{"model": "text-conditioned image diffusion model", "dataset": "photos with spoken descriptions (Open Images, Localized Narratives)", "horizontal_flip": true, "objective": "v", "vocab_size": 4585, "text_encoder_norm": "rmsnorm", "text_encoder_qk_norm": true, "norm": "layernorm", "pixel_unshuffle": 2, "blocks_per_level": 2, "scale_shift_norm": true, "attention": true, "shampoo_beta": 0.95, "max_precond_dim": 512, "epochs": 4.5}
Rows from block 2 of the text encoder, named by matrix and row number. Rows with one number belong to one neuron. Each number is 500 + 50 x the weight over its row's rms, rounded and kept within 0 to 999. All counts start at 0. Numbers have three digits each.
# gate: MLP gate (text_encoder.blocks.2.mlp.gate.weight, 336x128), inputs 64-127
# fc1: MLP up (text_encoder.blocks.2.mlp.fc1.weight, 336x128), inputs 64-127
# fc2: MLP down (text_encoder.blocks.2.mlp.fc2.weight, 128x336, transposed), outputs 64-127
gate.78:499512553572569597511540503472571405525491543563465581585434519469457452539534449582485387496415493485468483544463467463509509538498555406468580518544425584485482506472466448477583447613554453
fc1.78:532487509446457448485494521518514545485578500474535404466511461466557535510564466465516592474550467458501492463473531490506566524488462629483500539496558483464550536552449545555382521403489512
fc2.78:510540464506473531443484437574566440528540530533431471444565535480545602474574525450476476537547476452380417490509488509454530445507427519494521502624600484463473602536517439469494452539554528
gate.79:505423586473522453514448523496542504585508508569561479509510452467518485508535503451494478499435554633459544479488434524412437533496448527523552495614499496509576472549430397449448599476404407
fc1.79:458543575568568510487368495497495493575548485483541546564556570487447569500511479502516503564526483540398455563506484402507517534483494533432494380561488472556547563443491517500503494575378448
fc2.79:543468483565511476524506612516498566520417461556555577460444472513435481496363515450446526498426443502510469559539482579511518454546473592525449575546482530480474512446599537444505494463431546
gate.84:517500451475499460575616469444519518521481472489524532472524536501482547512544540537512503468502485511485497508567461555521437408531421561473452516393438534535463549470511562572540447438489471
fc1.84:472532427465552519386539531460465449466492517590439465560364520459498512543445544488530483562546562558575486561481505495463472471476563481489475438558459469590534477424428444522535457493505419
fc2.84:463454543555462428457430471490494502464460424468509498477493409463522478490582528451552461466426398458532453563533457482475576489458489527541503527547548470436621530546470607497496444533483601
gate.85:426609442477446613550553482468436446473546433483586526528519465470428524557494428567583525555561495483501593459490475517537513611566433482518392450479558432502392455396543532477480476516534415
fc1.85:518538541437523495549440554553537555554452534473431541483394530452488592504524578430485558465499506512392405514451487529369493343505507506475595512522469518537514467572467487504581489483556584
fc2.85:521459468477472485402432476507436448488458468516453524484464501517425452495490565531451496404501460517480500492415572511574561410465529578557503578474571437427542601427547539460501528526482510
gate.86:471527501539464372524537558457457561590492495485522471503509556579500416416506527537519438544448394437413506522459575514587554467509513500493577425455408457517525547420483457579519399472426472
fc1.86:521526503463452630486512485512496446499464451518440535429508551458449561554515512526507488496576593535585508532498473481459395540508496498548653532525421494500462508548496523539474442518584484
fc2.86:494505497440506559506595494476484417493495562555481434573573456478484450452466463565532565495463518512457589479463642442506580465472471390546510459498565497581467572352614474567518557492513540
gate.88:524561476480605410441462504515526486557444470575517557590469540509549468541520478498524498500500390542466439539433522475478524538485490462363495456546452470473553532486457486558448456496525469
fc1.88:542585566462649601522529421471470474450515487564449553446520455530557481518363433596494499609494540429395404501551534465443468511513514504554541485485511431492509514578417514535548526538474546
fc2.88:516554427536537382493541445442472534492511464592522528484453482434491504512437523492513461479527419429555451523509596459448497461476519462491568487480488435489527537455422528470470550597540568
gate.89:425404560521558467456550499447588366551501516477482604494481537432463481492511575482519511444605434499522547566492490450529476498438441580434428479558433561496496489470576483484522529486411456
fc1.89:432433478558492502494558464467548430615495465405476522604446558490450499474576554482540500510657379478495440540454486390558459545488450510494495487527465541487470494465557492481471477493491486
fc2.89:484515516512606491503485519503481570569384485481461582494531558485546448519465510483515460509398516550474468540581506568554443568539513533468347462496548501591549544465462539502537509583472577
gate.91:399519551515509486500497536439500406550500622507477548524490507559562598476542439542479558489477589552416501486491498530369520446529560559512381542492484518470461531427426465430493544402505464
fc1.91:429473396470497378501545475531421533530528499518449516499440412440553407437491433473469453473508467501493490441506559426540522548545496472452543566543572461523501445551451506474459491540560588
fc2.91:483486442422512493434582475527547476465464484498406541561485514470432519520537480490438513516568423463546523393483540530471522420485446515492492444492520527535487584549488467373474522510488452
gate.92:459476511434495572452562549523472513528544433562501480493531566481395589536604520475508472382522519501510476540483455517535415556443507485599543575406464602384554532481526502486418549540533413
fc1.92:599586519484477428453489413537556517456467516419496425549474476528551477405451521515551456580532509508438448509504513492439507488518493392546470489568506442527480512550589517495579521493456524
fc2.92:471443569499581554545379482532528453469441435493500579509466496466404538511458506437565523355419528572443458450476454545506487442413452553550525514456487464503440484450424453478438508466530571
gate.93:526445501457523519537468564480497440616504493574511515476516498569446456390561479500452457540478521489535435414548486512537517478496407629496529505540534459546490537584534428555501486505436625
fc1.93:537589482561421451573469526461489488542522483405457605514563555553397397493481556513510505503530414525430550453535488491523449532503419424487553544553540533538520497544478542405581547512482527
fc2.93:488427557529476501500525475515526535555517510467509517550474533488458456471444543500430453437463581450560471365563587562509513603460526549480510496603503440484572422589508381551510535586485472
gate.94:470496550531501499459462477516534372454562489508474470517526501433569498425566555489553513507459454513524470491636376480578452523525346455546457552496601521489513474429535476532467528464531550
fc1.94:463478481542578514458494462435465436519446579520483451517506488531488468451498465524475551465573538564480526513388543560419545565567463507445457540564496491526485569517478483392549523490521529
fc2.94:478505518467553505441404460498503422537483537392429514532594503438487394392521426468460391421453516539459510500437473498477442529473518506555446566467564581453524537509428523456450497421495481
gate.95:466453551489613471497518475489543488527595419539555488492494576565508513513453533548575499562433590511533535478506483572557579571467543560525471523467568495437392455388531483473574491416480457
fc1.95:521453579517573616470463505508532456482379468508447496566487478518558483516513549508509445535520520546536541487441431531493536609428591478589517479531532485476458474493437505411426521540413512
fc2.95:474484493613488549432420481549502442400531508474491500463547376490625461511515534510475573425492482540492467576562504519385419466454540416487494452484524581547508556532427451436501569562503631
gate.96:569506528517511581517563492397581446538428546506478501433480435503544506469574491443552576522452586452522468447506587549443501494507531416523543554491498550396522435547459478474540486506554530
fc1.96:540455487541425523528562542477476578494470535451491484453479484436518566487562462407535471438513557408414577552455503522474587571512558452474463565498623494407500439528446546517492480444536451
fc2.96:430452511395466470565413524449552548510473500467415480524505497429460517484459455492540532462537568480504531489533491466505476517544507519471427517535555410457496609464545485551472494525432535
gate.97:531596552490540507559456652465514405459428450487463512489496465427518546485489466433499527480616567368484502527552429564533516500504535487507422524462586517495577444583505520441500506498477497
fc1.97:533543529529543533510415566498509417445473523518410492460429472471543519487409487403455448535570486490536447485534377474565471511475515395520505460568571529537548447555525502540485511545476512
fc2.97:546582521526541509466501475478464459532478548450679541516501668523491562556498495625536559501541512463430424551490471473481528490469553521516517495480528453471479547591389593419498468500552561
gate.99:535495551483446476530532514542423473435524431474499512581457509543498464510487503415567482431559518452448491520517461446483534471453438505431499485583627486438543453476473458564459454545455522
fc1.99:491569584427560570515507511589479412548509452617527567618534484544501570388537440495509494513523428488531480536478510523501540507480453494511506525507617485421594558481536482447571572523475535
fc2.99:521497454500562569558559538523470350471466552489547559571497517486519514463444411499509520515458514553490424466471561431519535493470495520470509456455638467451556541435485524494515569449393558
gate.100:470435488491462512526465491509441573649497533541460597487493580469454513535471506582471481565479490483456539483478488573460506454548432605517619460626593521532509532510549419506524389449569567
fc1.100:493446427433584554439483455433503571592492569507513604403481514529548465523460490533472500471482406411488492461470471481453460468550504546476548401544619482449490464446526396497534425510556554
fc2.100:471506427617625456363555480473413555521510469591477535556525456486494499499487443502441489603442495490529489571472583517470414516581488424504502492531535468464363444460519515470526586485451504
gate.101:506504513544471540477565551510491493570506422448434487576516564518518390398489468485589536565447580530561473661409522511552500438482562475521489461508478470477505463518450470554579492583456554
fc1.101:563467449458474494549478448612523588401473529514508385506622506502521583540586463475437528501559669507551432433488588433438549565444493498558423438423544447467478498456514548496480443499508427
fc2.101:511506424581496481444409469563516573491490494561468533462551483484435557555479555412486526500599511519449457572497452420503512562500506451542502572535547487477536405451461485478521507391531415
gate.103:501515469549600578557580465502412572535498498509489499446508511512445480482512462499480521542489420461432573534512460529560497474468585634492460481565484542500525517485511464479505430552564560
fc1.103:562494582448469482455522491497467614467391493453501500469535548546513416453491487532565458511550469536565500507469514397471521488452443548490653402535480497519543472485465491505522453509463372
fc2.103:464613390486423507529468461518508463512466453482511543548404399529478475485543553596540475442550466528505461421525467435467541409483427424507558584475395466581441628454418579500527495589515516
gate.105:408459556519564495439493463496468406391459555479517472546485491521479525552446483524613448477491454451465424518485476488522483489504436506407501611438546495596512507500418524517486481528541488
fc1.105:563568456466462577517492610542553574488538482515484503541487542481529507488565504468451505535433591482507549465435559516547520477564558522542585480516487442462584459495504477503548457477444461
fc2.105:455506482604530521422539392546578537396422449454429493555477524508422588421582489549487457418480503570568470656482500486451558466529555537488479522550564542565477504471550568585458442497441490
gate.106:455506425569547495531616515460427507418474507509557422477549477501461490507360594559522461527474524536508520557518496386421492463475513386499535497517514488496432482497517503457494528478520455
fc1.106:413512543598586456588611539508469492462550464484599355393484580518497518444487431449537521523473474525428495451516518495471508500525488593501478498468541492487509533481549417457447527427578512
fc2.106:451521492542470512424530558475532562579516533498500521415525543525501542446504489372499530499504500555470479438436602425540591489619409475479494488477585559504494475467559500492438498556492499
gate.107:535464530489483419480504473439598534468437512475546430406513473475591401538479582528489490580577351544452447473486462485533529536538508384480582558417424464490582534477528528499515519476521517
fc1.107:492559454487455403457516441498517498592507557564535441449534420432489447533469406546500514607520468506453500418572472536468539458466560500455496553494419447565446421559471483555559462413536595
fc2.107:434479530447517531495486471512454550511566454449556520521473557574553551566501472546491443545533572485528456509516494535499535532500394502471485467395557477534506479530560408379470515440430579
gate.108:465497602417523492509545512426481480494488450528469567528475491405526429562513461478526492528577526481440510447442433515565520496478453415524495581421531529547588464476567581452477593416420462
fc1.108:566480475507491430541589529462484498336406468535475473515420446518549486536483434605463520505622505541479541498472463527557538604514560538492437505482483466503510517511538622469477601454445476
fc2.108:552561454537536412501412482571409467514507537502418352426525561561494481435433483504466503517501566492499536553505487506450434473533553516560415462560447544545488444569439452496559513604558475
gate.110:504454541478475501503562522537613493494466492408485571503400481464562509497453531416645575474507383520442577447476463529481534508527513487560467542468516492417526484570482429487505497484545494
fc1.110:473536462565527454443512550439551538580537521484493578467542501554494433559485524520412392478455578485472508496538573445579526474442531495521467604484501438535425552469559533532387604551372608
fc2.110:500529470430486485557496516539517521406470502567554432598504533482533516450475496492514511536549449452573505503511534567553509543525520488506588530617418558487450512518543475568552426436418474
gate.112:612424594510519536476561585440512475539518404454510541484527538505450576497473472520502484486504511493587532463452461461423426518403564460501531532514482475515488460569435492478514512540490470
fc1.112:581430485424551514551502525497489532529479414486560542475453530474516514581478486518556561497584513549497487417488513498446502525384500546537511438605548483467427433587524472489424472581535411
fc2.112:563502453424490534558467495598579470533496507540545574414481488474506494497613520432508487387536494373502510462456464506435528463516453357524459460452429549485469529598463482542519429486566517
gate.114:509441476537447522552426530503520534517499493596510579565440492639408522507473499520409522551483457533504482485526462461527573576564422535518553526558560490501588519543499382449473469531469543
fc1.114:492457471500483479498488487537416474489510577510590549497446557589428505589488558583424478541478391564506475472458495531554497528616418509576625539453475510500587521533526439518548480495526500
fc2.114:494484372490458522407576425561558490478489449439492495503542476457414544487525501516451522538443519483547533573391509444459571500674469542492488523514545514539610535513536528613514419515480467
gate.115:521480446565475597565501449570429497511524496493440506474493405542496495545445512521510409510512574553560535467552550564459524542524463508484410534463496527454399413532438551484519534504500670
fc1.115:540542481399488437441529517406456540488569457535448521532631535520523501438493413432485538476477423435415545519488477445517515457476470491519558436539538465497577593488528504469458436504499392
fc2.115:528581503498464523437490465528483423518562577496472463493452515511495518466526478472478542491470501427554527578476537563534631542475397568406503505533543485488450610519535513522466567473521458
gate.116:449548501511520453530535510499562455433488552405475537472461532506514479536533476493535568502515423426412471518459506457592477516517480463503493608538505513483529504531565537466425565440477413
fc1.116:499546455486493512564531547529445464408440527478486538506490489620473516625470531476530554543513455499476439499434508412561529487490512489470494516475615581497556588405573565462521543466514496
fc2.116:447489517459476448465460488472493520498507489531485425546480588537530539470514473489445481555407478514482598487456419527453549486394470435492372475623420519576461432504535511563503530602536528
gate.117:472585441530561498518461423488457500513589512597561496440492536466485507517592530539465492470626482442564546538537567438543401463435458517534453488520416553508523556542505511481457486361572507
fc1.117:512497489469485448478427460592562494421421501503511468504546486556556484520547499558410475479414503518566486533615474569605485459586501454533556533516544460471551493452477557516489461449526582
fc2.117:446533560450461514520576511462557467432565531465481527530424517532485585430489468490449502464479491464548565431469536528431519475505462598539485462559431493554528450552502428417432516485522418
gate.118:487577541512555570572562436442554586529492459411484452472519565475492557530533419516501464519462558390477413547496533523487583447469482510578500511503586482448506496529561549513513504513346454
fc1.118:443508527525498406484527578519406463497472483502570500494453465541517575447568509510457510567540452525526564509569546501602489564531409432471424534456555487503562555548484468480477506530560594
fc2.118:559449462471470493526549453483670457569493473576501444467519504523501464521437562567530453430542595466485434480412441540611454461545472523380520493456471451569506601544452538522435522500465519
gate.119:489491488555522467551574503437553506515543480522406576501486492516568572448556513373528481525530528492341554510416574420513509506561491452512594539458483490485477537481461501463568542532523432
fc1.119:470501495487477557491558530503544531489495574505554538578471419472418420464561505588524469497454551486657533461549471614526486515557528432498473552503447493523544417487457573509472453422485544
fc2.119:426547493482492557438486528511547406475494403442474563476462467459505484521516518425544401535484505527529503502522533566572557525551453528479522548426565427375485467497611545541501517544463545
gate.120:392603544474559515535483496459530427451513483482570555573605520428511465474449565536550570416538437494490460448442427398633487545492525506498514580524397529510612484536444545563468546481440556
fc1.120:468466479581418474475426515465492544487585525491447473515504388524521504499498532459440545499433454454403450532517537534450535496545509633414458515567468545452470480511481436493514361480530494
fc2.120:563443482533476499533451525385507508476503541489531518480420443437485541523508502426477491488516458440478514461432481498506488525517546637458533445454614511453541413466542405410544522401525528
gate.121:545522457558438558470503541497458503517557528461532494522503537437474513510506470415525537473504507459534456477485479541437551409558509422458619528438488516439519423405474430496483431577415493
fc1.121:474474586445514614479468514398479516419413499440472572545469538547527484490502545564498507491483464506492435555426499465517473427517540455544532528458445513462451547467457474446545486616550484
fc2.121:523473501541528544461591412497482468481639547424508551532471510383563541567526580529404462455540599527484512508535461523571527492525460409489484516347494490540570433484407553507447544495473507
gate.122:533516467491565439421489477571511437454537504539516525455470516623490467512445505450481522497466484466518487437519587503550575407490472488511490520475591549562557577582471428515454551487506386
fc1.122:443496477515580503544443519504498555635496546560523512482426501480462455505569524491482499481520386430453467509526561520392546499432493472537616496531506538416504495521519522518383557474491444
fc2.122:543504506601588591472475423601481438498494494477466548407455479479477476537477538499486514436535566489506500466591398561432424557506519473466490559503536492542467454503432538554555555509526555
gate.124:487576553532576507484475585382466514518482546554567458423477527519432495482500596396486556483518521426451443489535511460435507471459465492457494572567498472446440432556492523463546550423487432
fc1.124:436484400498592460449445569414488534516467487436495508475513476488531502536501398504607551570565502493445527402419453486412552522435342509449509570516571509580460467553498586520507522409485494
fc2.124:497557542579498554449436475592535497551554461518478504418496580565564521508443527480482539430541475499608490460493516449503467519547503462463480461453546581483434457454665523511433447563559423
gate.125:536553470517435544510499458522503538389473629506523616475528579477508564481540461533551573430570514509473561492450473414466573509538514435524529543499513556438482521460386558472404450544513434
fc1.125:596479507526476450520556488543586504450563574558456452452416502456433529487565426524530508512475565499549466517554477415483510546483545551631550448526488546415469487543402373488503522462531521
fc2.125:532460481469580539457394480442379502543587488523500491556535475545476488530482555486539471434521458575533518511533553477606516490518515571433539427432479457459492522576474550465451552480537511
gate.126:538562553448554344542552410514490467426483508428542536555460463550520494548420607562487472507511449600468555492539431438471497441551555481515530419530509427474558547535552499508488545473493565
fc1.126:439440510517464534551446441479514506535479520481425590486579510448465538624560450514517515416502502452569472485529510506426463500495487590453440573490475559547452407431442418566452520551452503
fc2.126:487534454502534506480511480442597491453493519531568537558492547442513476557480459413498520505565481526486518420565444445536494510510455635477579542437556567521539409476500478419489429413450472
gate.127:507502423494509549494565567423533484536590497578567494505470394467510507446527506490534462501399498460538575520464545518407522558570468555447526501502564480467493482537500503529476407412561354
fc1.127:455459569485525466538522456503405473486426523457559526564522476431516475488573456495533536498471491498433519456610595502525560457493556524413494438420438531534449571546530541488583550634471543
fc2.127:505502412455528484482390560508512545459459472494519501447371421504583534508531474432551443495436488510432538537487520489458561540436557483583425535600499558483498469439534521511541500454567538
gate.128:442551557535457462560442464470433507470545533507456544474496544598391534519495558514528423429495601585506467526471460512468480506541472456543456481543419510417412551481504529604643536525514375
fc1.128:494463513413546479492567463478505534554440511546539524611593420489570514484517557483439538526518426468431528422584507500537412568487489537486434548425614507533534459525468497381372500436444621
fc2.128:457444451492499527491448491445536604506489508548529620649519507464471577487490509497432480544476526455443508555460461421512397571578448526493520550548474465438465593588403434486505526497555478
gate.129:473581461556489569428478482421521560479488463529492519477471544552543532495489501453523464546587655387437568559519463572458554513499403425459517502452466560498502490423587573446571473512441508
fc1.129:493518528617593572487522541461446555538501456557527543502525508497452461504560473457538495507528603486529530611532411543381523504378451476524533406462494548503438513421454554456516440546480528
fc2.129:483465505438514468511555572522566568516513500483539475448502538506530392482400530399486529450490478540512600489533490487434397519486562420555527599463486464596546462471430467533577539538531545
gate.130:498438486522522473470505433478546460538469536445493469499488453479590543423402510453511606448554529442381452520561457528467491415569439461519453523434610407539488488508500510530585626433522512
fc1.130:479439525586592511428563454543438542546515471566545511482419506579477480557524467585565476451494583536549465451530482497556479485457560500423496463470555501531469466572532574500422495507452537
fc2.130:407453570529474484436454537479534478548518470507521574585427500488438529434455511472545533554553438439470427379517438531503455446499467455504452539538430540421450501554509582560525505428511444
gate.131:538558482531530427540517515484421393440508519499495435503574435535598433522511506438473511470536549535458524437514493471550469587516629459466422427480542587479452588580530456503452453419588579
fc1.131:514615508551537437509546462595445444459561589616453474534484425542511499528556471445397507530497527520474463499473485491484520545507554461496579414491529447478369509431494562515455475488555603
fc2.131:453559518440452522596445564485557568436526532492545531509482472469635448538525562532507424455411486430407578475508489489451425537541543402503425484512568453498457502497547471508456483453574419
gate.132:438499542512467499603492516405613449515511498590545507393483491430477583508453515483576550446489532525472510542533606457421424447527460591477520457577442480542605450432532477400437528486490559
fc1.132:457440482415440489465609535524489579471536514490558433460524505481518504469561460549559428562502506502476531500550516478593518521524503589458473560434501340559566532460501514450442477430491480
fc2.132:505573440543482500467476516460434528418469452512520447388536510514454485442481522537410518489522611493460528510498531606597496535546503460532439489459455516470513507441459485466517431493437530
gate.134:506479489454495498519534557546529478478570503605495478394515543444523484504593494516488496460452508498477518557510590528471557469461485457495439502437466548500518462425594478525501518523550605
fc1.134:593483467532398486535547511500552573449530484544520536442513541561492451480478512469515500533446569493566563506530508559499494449544606469529452498446444479467415538448551520403544579516461502
fc2.134:518393443527495413436423531649492549526493538558550543405491569499471565465611535539481550445501487477485524519484511483463519579529470463470465466565516586533430473503462448517453481580542498
gate.136:396555516505565447490452389496498458499535517534558409455497545492449598436566534627566493460473539499470483509583544489459554468492434521554459550502459512573428567566503465555529474550560495
fc1.136:428611561455537429450498442466505560432490533458547436498435544562485412497552522508582530462534471528434466481501518455538523556484464521506489385457516462425404589479507569563517480521523482
fc2.136:479506512506381547551593526499435515533492432560560512470428442405465575437604575457473511410510398552478552446475423514455556486400470395535539540497511479524437529412570460484527534464517482
gate.137:514409507486597456555543477398549549481483535492517540445409456469463519501391424477506494506393511552415464423527435536476524598509572565555462448461448531480470438509479472476549585491556500
fc1.137:445650497477481470494527515468519508525509508459538503465561520544564498483556568528494526522628564506533477483558510473626500508450420517526495444490519552585505534523537498535451488426538532
fc2.137:510434567504441454487493489554539393482497534559459481552507549560565481481534391506397571513383531433494520554444520507456515517523505484504527407476445522593461530532555511503453557536593508
gate.138:530583484507452432436446506475417561530461506480456440538440466554560547423485498501453543482571459454532508505594591493533511463556417559485571527503484519556441493500572557456526442517470493
fc1.138:524434524469510524445535564448468436453470554534439464469582534534465455518542435488537454483448573455549615484545437470405589479523506522549474481527509488425552404426460581507401540477470454
fc2.138:564499491508524387529569422531422436508474545542535550456497542445496512555616516520480436521551410573588572477492499554527543505509539512590463451574492488462511531416505494431539484585523554
gate.139:541543488478583665494474520610507490449567458488424538492526477389525533439512480534600497545470512450523481462566503443542533485511477564439564631558455517418452493537560568478589481438526545
fc1.139:505452391497415493472492463481435449576419494509537450559644495465501502423378512517579513469541469497453485600431455576441453496530498407471626429498403511445461525521521480507494497432592544
fc2.139:461421582514460548433472452506517394489509462405540546550517556445419470523574569424495460445549547447462499503544590496470542515484481403550498542522560605371527487466547541449460592514481476
gate.140:461515555532428556613430558500474488576515543438550532422545373450497604636496494492523536441421549538572492470450451481485497490497503437468539499559480625470486473413548501521513531491561495
fc1.140:489406516448450457468517485562465520540442497502505539539479524456410392503456397556483479564555609499558461431543612464547494404479526488526476486551403519480469555478536528541501443573495529
fc2.140:503494496424498473490452426375520475546473412400395434550524586543513557591426403552433523528493532477470526556506483505454419495532569486496455425577508484592412490447621483559463419561467468
gate.141:512398567456480495468492460494494690503502519445568453484448501528586457524526480498486479451539539407432499465477468499521507491596427492431450476468497524487557443583478530438450526392478601
fc1.141:402581495511572451483398536510473440564532456560453537502531521446494468440476519549534508578525419591583530557519539472580434536469451470583471502565489448475575540488641481500528465516543464
fc2.141:567543512574587576558531441483550591469524556490394625530479555439523528479462544502473404573571515484512545437375566424566404618537445518527437532495540509517510493524569487507442555403467496
gate.142:519503450463545473490407573444529547525577586542531418463477391508463439509503464491522528403507584545471446455522579558419476544471479552417457459553491507491535510517519517573524474406573440
fc1.142:512484492475511500546555508461498473441495429579553518438483527419576506498560533489571476567527540455523552496479496532460588487446507471531532596471423485556541524559504558507474457546530553
fc2.142:504490478528486480501438518546513468496437527494519547566466397493562540466457554493488552509498450572575601420436522462478490581479537458501485517572522618389512518496505524493447540487506470
gate.143:421499560458569553556436503522487560480520545492498463554494484523472543513474479517585494534511522509495430453485592509538462551457456502477475502555469461478503465471482482561537543497522414
fc1.143:478467484446534477426507519592486415518537479432417464550538534478527475479537484511473458511457413484530466504445548417484492531495491430592545612444660527538637520500433500440402502465503509
fc2.143:569486457456435617442528476486510299575606497469423513446512612430543530489481482503452537462495429432552493516489557507518542474501544511566588575431568513444519517458478487519501432459509504
gate.144:522458565482557590515549546562460467502515451538496429449555559448476414520494516469524500462488540566480526536540571577478456551396528505647520630451564454419462549437530465508556440554443440
fc1.144:582540493533462490505537458546532548459485446484487523570472519392442502445504531472461422488475492451532559521475451564409534438515491509369567502555550531533508533567496514497551505513539550
fc2.144:475557520420543451521536503538458361486500556442561530534448539498491534466518495573515393498538477414506572492492535465464465489526527485457451453540429454492552531492505557540552463487520461
gate.145:521474455528487517540436529539635489481467489537432451497463472463595480525419475549405609501545548576480427504441588518469478450479533533513479491545590453531441521526495465425593486497503399
fc1.145:514524439621499486528485474559633602511498496384492382416494545482548490633533547545515401577481500553527557497519537536521490553555452580490498456596576550489555514511475480541533514522591457
fc2.145:532573460516440455462517538558519576560457495486540520431499603491470442491500471549486467491417463524505533480504555525485551515508591436457476475511586490512485483441486572506586518415486603
gate.146:498563423483428480517508470535476583573598538482457493489558457542519453469460552514405618513525477487470392464399547531481517570505408443489597475514557453497566619405533510512483409468539455
fc1.146:453503491497512478521562456459526466565387426503500503498538525444529407509492414483575535547550546500466592494555478504438543476591508504417428563512463435541421405501435622518513547526492584
fc2.146:492622536514532520565515426585542462547446585492502499454521512503475460538508435517561451547554466548574414467503595485485556490477554595570479523447404369484435528481466475438493568502516526
gate.147:464526457615516546596460441524530548505454466530496523508487423450437530448532454443500487434517521477555561491582533443514381346493452417514577506523502541576403494506518430540572489574494523
fc1.147:510496550551482504541517536529524455538462360466551483480544465435447464534454444469471500603464497444573516451543517496477488495528468502529503497489544447500472590456526471460524436577430451
fc2.147:497527573492442530482417535496463478541633569476580485480406517479505623455576411517500497456417406443443585487432508540486442421475444590474453437511496479503457519480478514479456424514424481
gate.148:469465554547428512550495562509580510628535609426494560535487531488472454539476519594505437457470491452499387473445458481446531597455533495445430463558508524482578450479503525564572490544446520
fc1.148:489463550534494508528585509452544504581516513513480432465549553524502495478513564566492402537489471469453404494513525540528573490521530569551469493599522522434453519456502569512567491539459518
fc2.148:478491559495550507404502530430487469496488548469551554416497511430424565521504460528532438492495544442492642515551410555437481457444542476508455507450480377551509552541463550534438418478506488
gate.149:484454529484509487452479487541500556413476549492591491564504531503503537450517537496445501497467492462475537504497488465486463407463583482562512373556436488498453526521523556502497549490606454
fc1.149:479453371589492467568537497505450437458577534536452535468518454523470469489554467509512452554546555534474562460524563508483465566595502547492467517508553546533485402508556412535400471554492564
fc2.149:464590497542497460524507481496534527427590539466538524443466501433505448528575505460495616585612472500465546450565373434532448480616516511518474547431463456551481481528480419548522436445498545
gate.150:509472569514519484549522511573377524512485551430493469533490450539544449549503462518550518426530471469489456405403502405479486505509574505423417472554596472405510516492483511528515533523535520
fc1.150:469505508492450523445525446471555436471604509544393516513510521457471476519440469533550579560584553458476456520466528511563464538514454561525614550505545614573538475359487451449450469412554551
fc2.150:556512541568455513448493349477425444441444532551457539518549513519561489465556487503501512482581538513496445500535557492652478502464443552523473440501497528496469500407584526463477453499439573
gate.151:507489551479488476416499440400519428539663480502447629560464426528474557524512522480531520448398361512496523491509481538502493460632438481462447586488535519552472462477449507530478554432475503
fc1.151:456402567519383518501473518466503461547506519396467536504532539517514477614544453465535538496465503496558381565453446526515484486509527572501446513502472507508561569512454496477456573535518409
fc2.151:490501487546489471516549491472528442500463518401486465478534490563516485459507511551498550407563419544402524453498538466520484466438387427512532462501466488488462454494432438371487485478513434
gate.152:451426474526511397498467451469510491536502524536468433583526517428488526411549480454456485482399411492520589590405475548418493460470504501444472470564491431477529441510496580588551443493480567
fc1.152:465447573490587434532508468435475553478432497524558486557508547494489450504494525463491430526456355598570545569418458497512460513423538525474489497538470441470573515521557620540460525477461492
fc2.152:425558537546519517510451528528518494539460600388513477588512471500450498515537500528531452529438424533529499476503460442587521596413520477524465510430566439434600575498473566460416456538531429
gate.153:507473456558531556569489563508574542394534412599630497533511422436539521455573491423478562522511475438515520431540480536495479570503548540569550435518476566492558545541519473546452541494501415
fc1.153:529592601470379529521424552528472432442602477533464496506437518384545549451472502453490507537529461576425430465402512616465500466507438463545444492360509467481489513566502508458503528538499568
fc2.153:506463541532508511606589547395473485511554470481600462535481486609495518488507526544513506511422586558503535578479521538511426508385568525524487565509507439452431546537494450543407491487451415
gate.154:498513462541494555494512532400483475571492525461545484514559578511570475468522551473544446537456371454502487447535560541637504449423475567467518490493538443460499581443492509461475404509436482
fc1.154:441396460498580514440519467482470554506428471456452484550476463481391489474490488528475535447508573451481548529468495389414506514595512410518506539444428541490539461535426553436443571522520418
fc2.154:578523531437545569548571552521596608547458424490377497462526455583555477414575484451532468414511454536567446534405587417528529507489472526460486495538583554516516552559517538488503457514473482
gate.155:595486521496507564601557448589540491408468492505514480467582406490478520493459510546402510531456476464479542453527545466483471537540491489484408574430560447480393572371494489469444595503445453
fc1.155:498538575468434445472439589483404481496492551546624428411524483542461493534481499627467448545457474590602605547550466540553542474517548441479431543541406513375483483531508539528525554485439546
fc2.155:515490559510544461449465506437470588541572494541425547513535490440469439538484485496594537432453510562519429498472550521588527506470544530438481509481431440504470497514458441505641496485465445
gate.157:456397417528485502466523526518442517565522460514560551569567489435474484548553487553517527570469441545578480455514501506466506583489563540484525522494634505438473569404534602516508470509512518
fc1.157:507485468396494406496529459552562620504539522472513493545422437500448552640567505463523425521575443473435495555516568451439571583491550489425622443559468501516495500512471612529498518488533537
fc2.157:418418502383503478467468555470491439493442520486504554589477572622442512506489488512536379499487532545491591492510542438408441569516523473574478416504525508469564554427592534574433487497556454